Weights of a small model that answers yes/no questions on an image's attributes: fusion encoder activation swiglu.
Rows from block 3 of the fusion encoder, named by matrix and row number. Rows with one number belong to one attention dimension. Each number is 128 + 32 x the weight over its row's rms, rounded and kept within 0 to 255. All counts start at 0. After the name is the row's rms in percent of the matrix's.
# v: attention value (fusion_encoder.blocks.3.attn.v.weight, 192x192), inputs 0-191
# proj: attention output (fusion_encoder.blocks.3.attn.proj.weight, 192x192, transposed), outputs 0-191
v.62 008 [154 126 190 113 135 136  76 179 112 132  93 154 108 137 168 154 125 159 112 124  79 120  74 145 107 112 148  76 157 132 119 171 159 120  93 148 135 151  97  89 115 156 102 161 130 217  93  94 110 105  53 105 133 114 112 139 119 171  86 152 103  94 131 120 128  98 123 123 103 122 152 149 127 111 157 128 118  79 158 135 128 104 146 107  89 105 104 116 102 101 207 174 101 145 107 139 166 158 157 137  98 143 155 129 124  75 127 127  80 165 149  97 173 163 115 116 120  89 175 160 135 205 116 165  64  82 236 142 111 155  93 140 141 120 139 123 132 134 161 107 117 131 112 102  95 148  72 146 184  86 126  91  91  97 125 176 164 106 124 108  60 140 167 118 131 115 138 159  87 111 133 229  73  93 126 114 139 122 164  58 137 128 148 167  53 164 114 137 138 120  80  98]
v.64 196 [112 121 142 150 143 101 130  97 144 186 118 139 146 146 108 110 129 154 105 103 148 141 170 115 124 129 110  45  90 152 139 143  25 162 146 103 136  95 140 138 142  89 115 105 131 142 139 118 164 150 166 142 142 101  94  82 148 138 126 109 131 156 111 101 120  54 130 134 127 127  30 131 142 155  77  83 133   5 132 106  95 138 105 134 119 146  75 150 151 169  51 127 147 157 157 162 157 131 111 141  89 120 121 118 140 157 131 102 160  49 104  53 188 108 121 113 118  99  83 114 151  90 105 124 133 166  60 148 137 145 139  72 116 120 184 116 138 111  68 149 135 122  98 176 175 110 173 157 128 133 129 146 171 130 129 142 138 110  97 120 131 125 115 139 125 133 186 107 123 129 110  96 132 115 131  78 133 141 139 255 163 138 194 109 133 121 152  86 117 131 147 162]
v.65 108 [153 124 104 102 110 148 128 172 117  68 140 111 110 110 164 138 124  94 154 156 103 130  92 139 130 126 148 195 165  87 122 105 211 106 110 155 125 168 126 110 117 163 140 150 130 102 124 141  83 119 111 115 111 164 146 176 113 114 130 135 140  93 143 156 127 200 127 126 122 134 235 116 115 110 171 190 122 212 123 151 169 119 150 124 140 109 163 103 117  92 193 127 124  92 104 103  82 125 154 111 169 134 131 139 109 111 121 150 105 218 149 206  53 149 140 147 143 147 155 146  95 147 155 123 151  82 182 110 123 122 118 179 138 129  86 153 116 143 175 100 119 134 157  75  93 149  70  90 121 132 134 118  95 129 121  91  96 156 162 145 138 121 136 126 124 128  52 147 141 133 141 166 123 155 127 178 131 115 114   3  66 118  46 130 124 133 113 184 130 129 117  82]
v.66 095 [109 134 134 151 137 102 144  86 140 168 121 121 141 136 111 108 120 143 110 108 150 121 172 117 131 134 114  58  83 149 129 151  23 154 154 107 138  91 136 129 139 103 119 114 127 132 144 129 166 133 217 143 137  96 114  87 147 133 143 107 141 163 115  96 133  60 130 139 160 126  11 134 126 156  99  88 134  45 138 108 104 133 115 136 123 146  92 140 163 153   9 120 138 151 151 163 143 115  93 133 101 114 125 117 128 170 127 119 154  42 105  78 186 108 121 112 107 111  71 110 152  88 124 127 125 169  22 136 139 133 152  79 105 125 168 115 131 129  77 154 141 121 104 165 156 113 179 151 122 142 123 140 178 134 123 137 147 116 110 123 149 118 109 141 141 140 171 107 133 129 120  78 169 104 128  90 120 137 122 255 156 143 169  90 161 116 147  98 114 136 147 166]
v.68 007 [108 112  90 125 116 148 166 128 158 118 165  79 140 110 145  89 131  66 138 120 122 149 133 138 135 137 125 159 182 113 130  37 217 116 173 116  78 129 141 174 126 126 114  98 130  36 146 133 154 136 140 115 109 162 141 149 135 115 141 122 135 122 105 130 129 182 135 127 172 127 192  96 127 122 178 177 114 233 123 120 124 142 126 173 166 112 149 126 169 102 141 110 168  85 128  72  92  92 137 111 203 126 115 122  83 144 118 187 140 123 107 180  72 111 147 164 134 170 142 136 117 102 149  65 214 159 147  76 136 150 152 122 136 145  54 143 115 140 138 102 155 147 166 134 119  95 163  92  78 150 153 129 116 138 106  70  90 161 174 141 131 146  97 127 120 127  62 115 163 166  96 120 181 143 135 194 130  95  94  63 104 119  73 109 152 109 149 143 143 142 153 117]
v.69 181 [135 107  95 113 116 151 114  92 129 110 136 111 130 101 101 140 143 109 162 152 113 180 117 148 116 158 126 169 180 122 129  83 169  77 119 151  89 126 121 176 114 137 121 110 120  73 129 110 101  92  37 105 118 182 109 143 116 107  97 127  82 116 105 157  83 165 124  93 109 128 223 102 155 113  99 114 117 148 115 101 154 137  92 150 139 133 146 123  99 118 255 130 123 114 122  57 113 143 158 117 114 148 113 149 130  90 108  77 126 164 142 189 105 138 138 146 134 132 157 153 142 132 101 104  83  90 218  87 114 118 112 158 198 162  86 153 161  94 173 117  95 138 142 138 134 107 115  77 109 130 139 121  86 125 145 116 104 105  76 126  92 174 109  90 117  94 135 134 136 145 119 108  80 195 146 138 154 116 157  58 122 106  72 191 101  78 124 144 165 133 119 108]
v.70 048 [126 146  97 122 120 168 127 138 121  75 162 101 121  96 150 129 126 101 144 154 106 128  90 132 139 146 135 198 138 105 121  89 230  80 127 140 100 171 128 140 124 144 133 147 134  78 135 129  95 109  98 127 119 157 157 173 117 113 141 146 109 107 129 146 130 229 130 120 126 118 228 138 133 116 165 165 128 248 129 153 153 143 148 135 144 122 189 123 115  82 211 124 129 110  94  84 102 123 159 111 174 136 130 139 111 112 129 144  97 193 143 207  54 126 145 136 140 147 177 133 102 143 159 120 123  95 196 103 127  86 121 190 151 134  54 139 133 154 193 116 125 131 173  82 100 115 102  83 109 129 126 126  94 113 131 124 124 162 154 134 153 142 113 125 136 126  59 158 133 132 165 129 129 162 110 174 111 116 108  57 104 118  53 143 133 137 113 187 155 109 122  91]
v.71 014 [158 153 135 121 176 156 120 196 100  96 107 141 110 136 141 165 128 159 104 133 102  80  60 125 130 103 135 158 114 121 117 124 181  97  99 131 125 185 122 107 133 139 152 179 133 172 100 123  62 143  83 139 129 117 157 184 115 132 116 182 143  90 150 137 145 151 118 134 115 130 185 162 107 101 182 201 129 186 105 175 130 118 185  84 133 108 148 118  82 110 199 142 104 138 120 130 156 165 153 142 135 139 150 150 135  92 134 122  86 201 148 155  63 144 137 126 168 132 201 122  74 174 142 163 114 107 196 145 120 101 105 170 126  99 112 105 166 147 177 103 123 122 145  69  83 155  71 143 157  94 108 116  72  99 134 160 127 161 167 125 140  98 167 114 115 130  84 155  91 105 183 214  90 125  87 143 106 134 119  54 100 130 111 108  89 180 103 155 136 104 106  72]
v.72 008 [141 147  92 123 125 152 118 139 152 105 135 115 128 123  98 154 134 121 143 141 138 174 110 131 143 175 106 214 160 126 132  57 178  60 113 131  58 161 125 169 137 128 150 137 137  80 139  98  69 115  39 120 143 189 105 156 116 113 100 147  70 106 115 144  97 164 131 115 103 109 210 112 134 111 117 166 125 180 120 147 143 143 126 129 130 142 141 114 102 118 255 135 131 121 101  67 110 134 161 101 145 146 132 159 118 113 101 105 114 147 137 207  70 136 146 119 163 131 184 141 120 135 122 100 105  94 193  82 116  92 133 163 181 133  74 128 186 127 186 122 104 127 141 129 137 140 101 105 129 117 116 125  78 134 142 141 101 115 114 128 115 152 119 104 109  78 112 132 120 117 135  90  89 187 127 172 140 126 113  86 123 125  59 169 109 119 127 154 188  93 122  96]
v.73 019 [110 185 119 133 119 150 139 137  89 117 148 118 110 117 157 128 105 117 137 117 134 101 100 131 140 122 134 129 108 119  85 165 153 150 116 124 167 163 114  85 130 148 133 153 144 166 123 163 154  97 232 138 126  85 178 152 120 146 155 148 157 137 175 116 147 129 130 146 170 128 107 155  67 132 218 183 132 200 166 155 128 101 201 121 122 110 149 115 162  97  34 123 100 129 107 179 122  94 104 113 169  98 164 122  84 138 144 215 109 154 122 117 140 130 118 112 117 134 119 114  88 130 168 155 156 146  67 155 140 103 149 173  65 110 140 135  98 188 121 132 164 121 127  98  77 154  92 145 160 125 106 112 155 124 125 122 166 202 205 126 167  87 142 171 159 181  57 141 127 100 148 141 154 112  97 152 101 120  82  99 132 151  64  64 156 193 115 168 105  86 104 127]
v.74 202 [123 145 167 147 164  95 136 136 125 173 105 150 125 155 139 129 123 162  97 100 143  74 138 115 127 115 124  65  65 147 133 172  39 173 134 101 159 108 135 104 142 104 125 136 124 201 117 133 152 164 196 150 140  77 123  91 137 142 146 122 160 146 138  98 151  50 125 148 141 128  10 141 117 148 100 117 132  44 134 134  92 119 137 114 122 135  87 137 147 150   0 132 127 157 153 187 170 134 103 144  98 119 133 113 141 158 135 125 135  76 114  58 165 120 118 104 119 103  92 103 128 119 133 149 136 159  33 163 133 141 140  95  91 102 193 108 127 124  74 139 146 120  97 142 133 138 144 187 149 134 119 138 165 134 116 146 153 125 132 127 155  98 142 137 126 144 173 116 116 119 131 133 147  90 125  95 107 145 133 223 132 145 206  84 144 167 137  97  94 128 136 150]
v.75 138 [115 136 164 150 157 103 135 126 134 174 111 151 137 143 146 122 120 168  85 100 148 100 156 113 131 110 120  85  88 142 136 177  56 178 143 101 161 106 138 115 142  98 127 136 125 173 127 135 163 167 184 147 144  84 122 102 142 145 141 111 150 149 138  98 141  69 132 146 150 128   6 148 128 151 100 105 136  54 136 127 100 130 128 116 123 135 100 142 151 158   0 128 134 156 145 164 155 126 102 145 116 114 128 108 138 157 140 120 144  60 107  34 186 116 112 103 115 106  88 108 123 114 127 142 149 170  34 158 136 139 142  88  84 101 186 102 125 114  86 150 143 118  99 155 143 128 154 175 145 106 122 136 174 127 118 156 163 127 135 123 145 103 133 148 134 146 193 106 114 111 127 121 151  88 116  80 108 145 128 244 151 148 207  88 158 137 140  90  96 128 142 164]
v.77 151 [144 108 105 101 110 156 115 112 130 100 128 118 126 100 121 137 139 100 160 160 101 162 118 148 118 144 136 174 182 107 133  98 185  84 118 164  99 133 121 153 111 148 122 121 120  74 127 121  89 103  34 100 113 196 120 146 117 109 109 131  96 110 118 154  88 188 124 102  94 129 255 108 150 116 112 125 117 164 111 119 163 136  94 138 140 125 156 119  99 115 255 132 123 107 114  67 106 146 159 121 120 144 116 146 130  98 116  93 119 189 146 209  91 141 136 155 139 141 162 159 134 144 111 109  76  86 235  87 116 120 108 156 188 159  91 162 137 103 177 111  94 141 143 117 127 122  96  74 113 133 144 116  92 120 140 112 105 118  97 133 100 162 121  93 118  99 126 141 138 142 115 140 101 171 149 147 147 116 160  36 108  99  76 180 105  74 120 139 153 145 120 105]
v.78 149 [151 117 110 102 116 147 120 142 118  87 149 119 111 113 154 139 130 106 152 160 104 134  88 136 126 124 147 197 179  95 119 103 226 106 108 149 113 172 127 121 117 158 135 141 138 100 115 133  84 114  88 113 111 158 137 168 105 117 121 148 127  89 151 172 123 203 130 121 109 132 236 120 122  97 159 188 119 244 127 152 158 121 142 127 138 114 165 104 113  91 224 123 122 105 101 101  96 134 173 113 183 141 128 141 111 100 126 137 105 213 157 177  62 151 145 146 144 144 157 150 103 154 145 127 144  84 200 122 122 136 105 181 149 131  88 149 128 136 170  98 115 134 163  75  95 146  80  96 118 130 135 115  73 123 134 102  92 159 160 136 128 134 139 121 119 124  69 147 137 131 146 163 110 162 126 172 135 114 125   8  94 112  65 130 102 135 103 172 136 124 112  77]
v.79 056 [113 143 164 152 158 108 132 107 130 179  98 146 134 153 119 122 127 169  87 104 146  85 143 114 127 127 112  38  66 158 138 164  31 162 142  89 148  98 136 120 147  96 119 122 113 180 123 116 162 148 180 149 145  73 126  84 137 144 138 123 141 149 122 100 136  71 127 141 122 123   8 144 127 149 107  97 142  31 124 122  91 121 133 113 123 136  83 142 120 161  42 136 103 162 165 167 165 138 108 148  69 121 116 123 148 148 125 107 136  52 112  57 163 107 125 105 117  99 101  91 148 119 117 143  92 175  71 155 134 133 138  94 109 125 180  94 140 120  89 155 133 113  99 152 149 129 162 182 149 128 115 140 165 123 122 159 146 104 110 111 131 116 133 132 128 129 194 124 102 117 133 120 129 107 120  57 114 147 149 255 156 148 203 106 117 145 139  96 110 136 134 156]
v.80 013 [135 145 147 134 121 129 136 196 105 108 140 149 118 168 168 120 115 139 121 102 144  82 115 119 136  94 140 116  90 111 109 134 137 167 127 115 166 161 121  75 138 130 137 158 142 243 122 137 140 163 176 156 130  85 147 134 127 133 147 147 170 111 154 117 167  96 138 153 176 135  98 149  76 116 167 155 137 139 149 154 105 103 172 116 126 117 135 127 150 101   0 122 146 122 113 199 143 108 125 132 150 108 145 104 104 167 181 216  95 153 105 104 115 137 103 121 148 125 128 120 106 118 189 149 245 142  86 171 135 123 144 118  52  92 146 120  88 161  72 115 166 126 128  86 102 156 107 157 153 125 120 141 148 133 116 126 144 172 207 137 174  98 153 155 144 165  72 133 121 115 121 159 138  89 121 159 107 129  92 112  69 142 154  98 157 211 128 163  73  81 128  96]
v.81 027 [118 128 151 149 163 110 141 128 134 211 129 139 139 150 128 118 122 151 109  88 142  88 155 113 132 119 119  80  76 148 132 154  65 160 147 109 157 106 133 113 142 103 121 115 130 190 132 134 163 176 195 148 137  72 122 101 139 137 140 115 157 161 124  98 149  15 127 149 145 125  23 143 119 147  90 126 137  68 143 131  91 130 131 120 131 142  96 147 155 145   0 120 138 144 147 189 176 125  90 138 122 119 129 108 135 156 153 130 138  51  96  66 192 114 120 113 123 119  93 106 131 109 130 129 152 210  39 162 135 132 147  96  79 119 157 117 129 132  55 137 162 121 114 160 134 126 174 166 140 137 120 143 162 133 121 150 135 132 139 130 150 111 131 143 128 147 157 110 131 125 121 117 159 103 125 100 116 138 124 217 168 145 192  80 147 159 139 101  97 133 138 152]
v.82 010 [134 146 129 133 168  88 160 148 151 170 107 123 134 156 139 126 121 127 116  88 133 112 166 132 132 110 132  72  79 136 144 147  39 180 152 129 163  92 126  94 135 126 116 127 116 160 138 155 164 180 200 133 123 104 120  90 156 127 142  80 183 157 115 105 174  19 122 148 175 151  76 117 109 155  99 127 127  69 155 115 101 129 113 121 119 157  91 132 163 145   0 119 147 123 155 155 137  86  73 135 136  96 147 110 149 143 165 147 158  80  99 108 214 128  99 127 116 127  90 106 132  96 132 126 191 183  44 127 121 148 164 104  71 113 160 140 115 121  68 128 157 136  96 156 129 141 158 145 132 131 136 132 185 147 114 111 126 130 160 150 146 119 132 143 117 146 162 100 143 132 114 111 175  88 141 122 120 132 133 212 116 130 156  85 170 124 155  97  90 147 143 175]
proj.62 037 [ 96 130  79 176 129 162 142 121 113 149 160 113 152 101 108  99 168 113 137 138 113 107 120 150 158 147  87 123 102 126 132   0 125 127 120 117  72 105 107 139 174  97 142  98 140 115 159 104  78 127 134 123 115 130 115 129 116 117  67 100 134 147  96 136 107 173 168 197 132   2 162  98 168 133 130 165 119 160 113 105 145 149 105 139 129 132 119 144 145  43 210 143 151 113 186 115 108 153 116  67 143 130 130 104 113 101 194 118 109 118  90 149 109 104 112  73 116 158 105 137 156  90 201  93 120  88 132 107 125 150 184 108 127 158  83 150 109 151 127 117 128  80 161 197 143  81 163 140 129 168  96 127  97 183 115  99  87 112 167 129 125 152 106 144 177 143  93 114 147 156  83 138 132 180 141 132 146 110 101  39 116 138  92 142  96 142 140 103 136 122 143 136]
proj.64 009 [ 87 186 146 170 144  88 116  93 108 148 114 122 107 157 109 126  69 173 105  65 103 169 188 137 150 118 148 149 125 157 110 156 121 138 114  84 134 142 107 105 153 124 130 110 128 132 151 158 165  94 160 150 178  45 118 112 105 147 143 185 161 117 147  48 167 152 136 156 137 130  96 113  75 188 124 135 171  99 100 143 133 146 175 149  95 156 117 168 109 103  58 141 117 156 124  88 112  91 121 154 157  50 165 138 120 121 116 154 131 103 106 107 110 134 110 135 100  89  60  98  95 114 123 145 102 171  67 126 174  97 198  88  43 116 105 123  86 137 112 152 185 189 131 156 122 113 114  96  91 172 137 115 186 126 121 128 178 121 110 154 124 124 134 176  89 105 157  94 119 125  74  96 167 117 101 105  96 143 103 156 159 164 123  58 169 161  93 173 109 126 105 185]
proj.65 023 [152 108 110  76 122  86 149 114 130 106  88 138 121 128 147 141 199 109 163 183 134 120 102 129  62 116 142 129 150  75 147 116 108 133 133 147 137 127 160 126  22 171  83 136 111 113 111 161 163 146 131  59  79 188 107 154 144 118 121 132 107 125 157 147 158 107  90  66 119 200 131 146 126 105  93  84  53 104 125 163  84 103 125 163 118 138 141  76 123 179 166 110 112 114 107 144 145 179 129 141 100 181 115 147 179 134  61 128 122 145 175 137 163 133 118 192 143 182 117 159 130 129  52 128 155  74 141 131  58 129  69 128 134 117 162 151 126 107 154  77  87 237  65  59 103 129 106 108 129 141 173 117 139  90 138 115 157 142 102 130 108 112 126 103  97 121 148 125 139 127 188 111 106 123 129 132 120  95 164 151 128  65 146 141 128  92  91 141 155 121 145 115]
proj.66 012 [ 77 182 129 122 124 122  76 113  66 128  59 144  98 145 129 162 165 185 127  84 106 186  86 119 101  96 141 128 101 178  87 124 108 131  83  98 145 157  76 115 173 100 116 141 103 137 115 191 167 157 139 175 141  63 111 125  63 158 138 108 152 114 146 135  99 135 138 172 125  46  79 117 121 159 189 120  93 110 150 105 137 135 157  61 127  91 107 162 122  91 122 123 151 150 134 117 136 112 130 147  95 129 115 160 135 108 146 154 110 147 172 114 142 141  59  98 100  41 106  69 123 145 128 137 133 134 123 157 178 122 173 104  80 106 113  67 112 185 123 175  79  98 110 168  93  93 103 171 117 130 119  91 161 106 121 143  59 109 156 127  82 101 160 185 136 213 123 109 108 128 123  81 153 109 153 106 134 149 145 167 143 156 120 104 148 146 160  76  83 114 102 155]
proj.68 057 [130 162 156 139  96 178  75 175  71 125 134 144 100 134 128 148  80 152 102  71 122 210 107 108 132 125 178 151 190 174  70 194 144  74  92 119 168 161 100  85 125 155 177 155 135 192 103 124 143 112 114 119 143  73 165 130 100 200 163 120 139 116 154 174 113 107 113  99 135 134 109 130 118  85 151 120 115 121 105 129 141 123 155  44 143 102 138 118 110  99  95 114 123 150  98 141 156 106 135 185 123 143 159 192 124 125 120 129 114 138 219 102 141 178 120  99 129  25 171  87 118 173 113 151 129 141 141 146 120 117  98 142 116 155 147  86 139 182 123 151  82  92 155 100 107 194 129 162 170  85  92 110 108  69 155 161  94 138 122 118  87 129 167 149  93 156 113 137 108  98 121 124 121 108 115 108 125 165 135 166 159 153 130 151 144 166 113 169  67  82  75 128]
proj.69 009 [172 136 131  46  80  74 145 137 107 139 141 137 141 146  93 145 183 143 108 184 177 130 111  93  86 101 137 118 121 104 142 148 101 139 130 178 146 146 140 169  32 210 162 170 150 101 104 138 125 152 143  99 126 169 143 173 138 126 143 144 131 106 163 123 147 109 134  65  77 201 135 174 152 139 133 116  31 113 140 158 139 166 136  77 115 113 142  52 130 139 116 106 190 123 107 118 139 120 127 148 113 215 113 163 133 158  70 152 174 125 166 141 104 118 123 155 133 155 136 114 146 107  84 104 180  88 101 142  97  86 113 130 136 110 127 171 138 131 170  87 117 224 109  87  79 138 134 122 119  88 137 111 155  56 139 114 136 159 119 125 110  96  86 145 123 162 126 117  90 157 139 115 112  74 123 124 151 111 143 138 161  71 145 106 145 197  88 112 155 136 176 124]
proj.70 025 [137  99 112 126 131  60 138  89 119 159  72 133 104 138 160 145 183 125 152 102 149  96 116 140  88 112 138 110 140 110 212  93  98 181 133 148 148 129 154 123  30 124  92 102  82 130 117 176 155 144 130  84 104 176 107  89 134  91  94  74 137 143 142 114 139 127  68  95 155 205 117 148 157 104 103  78  85 101 139 126  80  84 125 183 128 136  96 106 125 197 163 152 119 129 196 165 141 196 110 111  95 187 118 124 176 130  47  94 143 115 170 127 151 151 135 137 145 184  63 139 147 133  88 119 126  97  82 134  72 131 112  90 133 145 156 151  88  93 125 100 171 223  58  78 108 115 127 151 138 146 166 101 159 114 119 116 125 105 101 133 114  95 120  98 107  82 171 111 143 127 156 140 137  96 140 141 153  91 150 176 130 107 158 139 137  98 108 123 154 131 132 147]
proj.71 026 [140  79  97 120 142 100 164  75 169 123 125 106 151 136 163 130 184 117 151 184 147  61 145 150 155 146  99 110  95  72 163  90 110 182 168 113 119  98 183 169 113  75  70 102 130  76 141 132 116 115 140 142 155 202  99 118 154  60  89 191 112 141 103  82 155 154 154 167 110 127 136 123 163 166 109 110 171 127 108 128 119 145 102 219 141 129 140 157 145 168 159 132 138 110 136 138 102 154 134  87 147  92  81 117 109 149 113 112 175 119  44 161  98  82 140 157 135 239 108 153 171 118  95  95 111 125 123 108 144 138 137 105 152  94 146 142 151  70 133 166 170 133 122 155 156  54 127  65  82 154 129 148 145 186 101 115 148 109 140 148 170 124  99  85 154 108 141 123 144 160 115 138 125 131 153 142 109 119 139  81 102 134 131 125 119  66 139  72 177 165 170 140]
proj.72 222 [118 122 149 195 140 173 120 139 143 138 165 117 153 125 108 119  72 147  99  38 118 121 137 133 181 124  75 128 110 164 111 151 156 124 131  91 114 132 128 121 212  59 176 129 126 131 150  83 111 102 121 211 191 104 137 122 130 154 119 129 131 145  94 104 109 126 165 179 112  43 126 120 146 175 149 163 201 151 124  89 161 182 132 109 119 128 132 174 138  95  67 139 152 136 102  83 114  72 131 116 146  63 115  89  82 134 188 114 111 134  59 119 110 120 159  69 121  88 153 115 117 102 167 125  96 179 114 127 192  94 191 117 116 120 108 110 135 159 112 170 217  56 187 214 158  97 131 125 131 141  90 162 124 132 140 151 139 123 157 126 143 147 116 141 173 139 136 129 123 127 108 114 116 133 130 120 130 157 135 122 150 191 134 104 146 159 170 128 122 102 108 150]
proj.73 032 [151  97  89 111 149  43 162  59 160 146 101 104 149 146 141 115 148 113 175 150 143  85 135 148 112 126 121 114 138  87 190  78 103 150 159 160 121 113 176 164  96 119  59 105 109 105 148 131 118 121 151 107 128 175  92 147 157  68  76 116 111 133 119  93 148 134 101  94 132 181 146 133 145 164  98 115 123 137 108 111 124 126 107 230 150 144 132 116 150 142 148 134 124 105 135  94 112 178 130  95 132 148 116 119 170 154 104 135 164 113  67 168 135 105 136 194  91 213  89 186 160  81  77 119 112  64  97 119 115 124 140 120 145 121 128 177  95  65 146  75 166 222  90 125 154  68 120  80  79 182 178 122 146 167 110 116 169 136 114 158 149 130 108  90 146  88 159 111 152 152 136 129 150 152 142 158 128  95 127 110 100  79 129 111 126  87 125 103 162 178 181 130]
proj.74 010 [157 177 153 161 108 191 134 178 107 114 148 128  95 118 176 167  93 137  87 218 137 136 115 121 148 154 175 156 193 140  91 167 156 116 142 154 126  96 146 111 117 121 138  86 164 113 115 178 146 164 132  74 119 123 169 124  97 110 110 183 118 123 160 144 143 138 119 184 158 138 114 107  76  97 179 106 169 149 110 151 108 143 108  68 172  99 128 111 113 153 133 118 140 137 148 152 109  79 149 140 124 139 173 187 121 122 119 127 124 131 188 128 106 172 184 127 162  90 156  86 146 159 123 108 181 164 172 110 147 151 110 134 111 123 117  83 150 112 121 193 105  48 207  77 131 126 151 169 119 102 105 137  71 172 117 113  27 126 138 130  92 111 129  92  89 141  78  95 142 120  95 150 187  91 111 179 121 126  83  98  76 120  91 151  96  94 170 110 105 152 126  73]
proj.75 010 [136 123  68 198 169 114 177  71 115 134  99 115 104 123 122 123 135  83 109  93 107 113 123 127  90 134 146  60  79 149 127 137 117 151 131 107 129 109 124 172 174  97  48  56 114 136 146 142 113 124 145 191 170 115  71  93 141 117 118 125 157 145 127  93 136 160 172 240 157 139 122 140 105 161 151 144 168 122 179  83 127 107 115 146 107 107 132 186 145 133  85 119 118 144 158 107 122 144 112 100 113  48 120  70 141 117 160 120 131 114  68 138  89 113 106 119 113 189  67 115 149  99 113 112  68 133  66 113 177 104 183 138 104 132  86 142  79 111 142 135 188 152 106 194 143  38  97 120 141 207 175 128 144 116  90 125 189 116 110 112 145 113 126 146 161 108 118 126 148 127 101  89 117 136 142 116 113 145 133 133 126 218  91 140 131 113 119 138 125 133 149 129]
proj.77 010 [153 127 131  56 102 131  93 121 131 123 112 136 167 151 146 127 188 147 120 202 152 139 122 139  69 148 137 143 110  88 126  99 152 102 120 153 144 154 108 105  50 172 179 133 127 109 103 121 119 167 146  56  90 158 148 153 138 115 145 113  97 138 166 132 125 109 127  40 136 139 171 124 134  74 131  81  56 126 156 169 149 107 122 103 142 175 136  72 105  94 143 101 149 102 144 160 120 187 123 101 120 187 110 178 154 157  34 104 117 112 186 113 138 150 130 129 111 146 142  85 143 180 177 147 148  26 199 157  98 104 125 108 146 123 160 118 118 143 131  97  74 152  95  83  86 185 130 124 148 110 132 103 130 101 165 126 132 151 120 110  86  91 166 104 133 180 124 130 101  82 210 120  91 122 108 107 171 110 126 111 154  81 154 130 151 149  69 107 153 129 139  91]
proj.78 010 [137 175 141 113 125 178 105 185 131  83 130 105 149 119 167 133 180 128 110 160  90 100  93 104 146 134 107 151 163 142 108 109 165 113 105 136 141 129 114 146 178 137 158 173 161 126 115  94 129 181 101 109 105 160 148 166  93 124 158 137 118  94 149 180 119 123 178 117 102 105 171 119 133  76 137  93 158 157 120 143 131 135 146  61  94 162 131 125 108  84 187 112 101 147  93 151 111 197 166 169 155 157 123 149 161 125 116 116 117 124 178 130 129 126 127  98 132  36 199  86  89 184 185 130 134 117 198 116 100 126  40 180 159 111 162 113 155 147 134 147  51  35 187 130 126 200 135 148 159  84 127 134  93 125 123 125  88 114 159 123  74 131 141 136 142 167  60 148 124 162 116 112  98 126 129 120  91 139 161 131 120 123 144 157  46 112 134 123 148  63 132  91]
proj.79 022 [100 122  89 107 153  53 179  60 129 117  89 137 127 116 147 144 223 101 167 220 125 104 114 149 108 116 135 103 112  74 177  74  74 158 148 128 127 103 158 136  71 130  54  90 101  78 119 225 145 134 129 125 103 166  94 101 143  56 124 124 120 127 155  70 150 135  95 148 155 160 129 127 112 128  96 110  67  97 145 122 102 125 115 222 110 128 117 129 146 159 121 119 123 128 141 128 137 172 129 114 129 161  84 123 146 136  93 111 130 113 103 154 136  98  93 152 104 196  77 123 137 119 101 107 140  72 103 135 100 108 185 110 113 119 127 170 111  91 161 135 134 233  48 129 117  78 113 122 113 171 169 101 176 173  97 114 166 123 128 134 137 125 145 131 150 128 146 107 144 149 110  99 144 128 155 144 127  87 128 139 116 123 120 102 134  82 114  88 186 141 164 141]
proj.80 099 [141 107  99  77 159  60 165  67 146 131  85 123 132 137 124 125 168 113 167 168 136 120 123 144  88 118 132 113 137  78 168 112  86 140 144 154 129 108 170 133  49 147  57 125  91 113 135 168 116 123 141 100 115 163  81 139 159  69 113  99 119 129 146  94 158 122  71  71 147 212 126 138 133 121 101  96  73  98 133 132 111  98 128 204 136 136 141 103 128 179 140 127 110 117 124 106 130 152 121 128 114 183  98 136 180 144  76 126 137 114 129 151 155 127 119 193  99 205  97 152 141 104  58 120 142  75  99 132  83 114 135 121 136 114 146 174 107  79 148  68 120 238  37 101 113  81 102  84 115 170 173 117 173 117 112 118 193 129 101 143 137 124 124  89 108  83 172 121 141 136 154 117 125 152 130 139 126  92 148 144 112  59 139 118 144  78 105 123 147 155 150 137]
proj.81 048 [124 152 147 129 122 109 117 135  95  93  56 138 102 130 159 181 198 143 101 180 137 157  84 114  95 126 174 139 151 114 126 167 116 124 117 128 173 140 138 108  47 147 111 142 123 146  99 192 188 182 119 109 123 160 144 111 121 134 165 114 147 102 186 142 150 119  92 156 193 197 102 141 121  75 126  74  81  78 155 142 107  93 139 104 119 115 119 126 114 191 101 129 123 143 102 174 163 145 128 192 100 178  86 183 185 144  78 126 125 135 231 107 164 158 106 154 124  85 133  76 115 154  97 148 167 100 140 139  82 120 126 133 104 111 173 116 138 145 143 189  29 182  68  60 102 163 116 157 153 110 124 109 172  76 125 139 105 147 133 112  96 104 154 141 105 178 143 133 116 111 127  91 124 103 119 133  94 120 165 174 142 125 145 144 146  96 122 115 127 123 112 103]
proj.82 272 [128 147 181 155 108 192  77 206 121 122 162 132 123 128 126 132  54 145  84  61 117 153 129 103 162 130 122 152 135 184  63 173 178 103 109 110 134 156 104 121 190 123 210 149 163 155 114  81 133 121 110 150 164  93 187 137 101 200 153 163 130 123 126 163 106 130 176 138 106  78 118 125 128 125 152 143 179 157 114 141 150 151 140  49 126 115 131 144 118  81 111 121 130 143 106 132 136  96 146 152 139  95 160 140  97 121 161 129 124 145 152 102 110 138 151  72 152  42 177 110 110 151 153 141 112 188 154 131 174 137  93 141 136 130 128  67 162 178 106 178 120  17 217 143 140 181 146 150 149  87  73 144  91 122 148 163  83 134 142 118 118 137 135 152 127 167 106 144 108 112 117 131 113 111 115 122 121 185 116 121 144 178 133 139 119 174 147 147 102 106  91 115]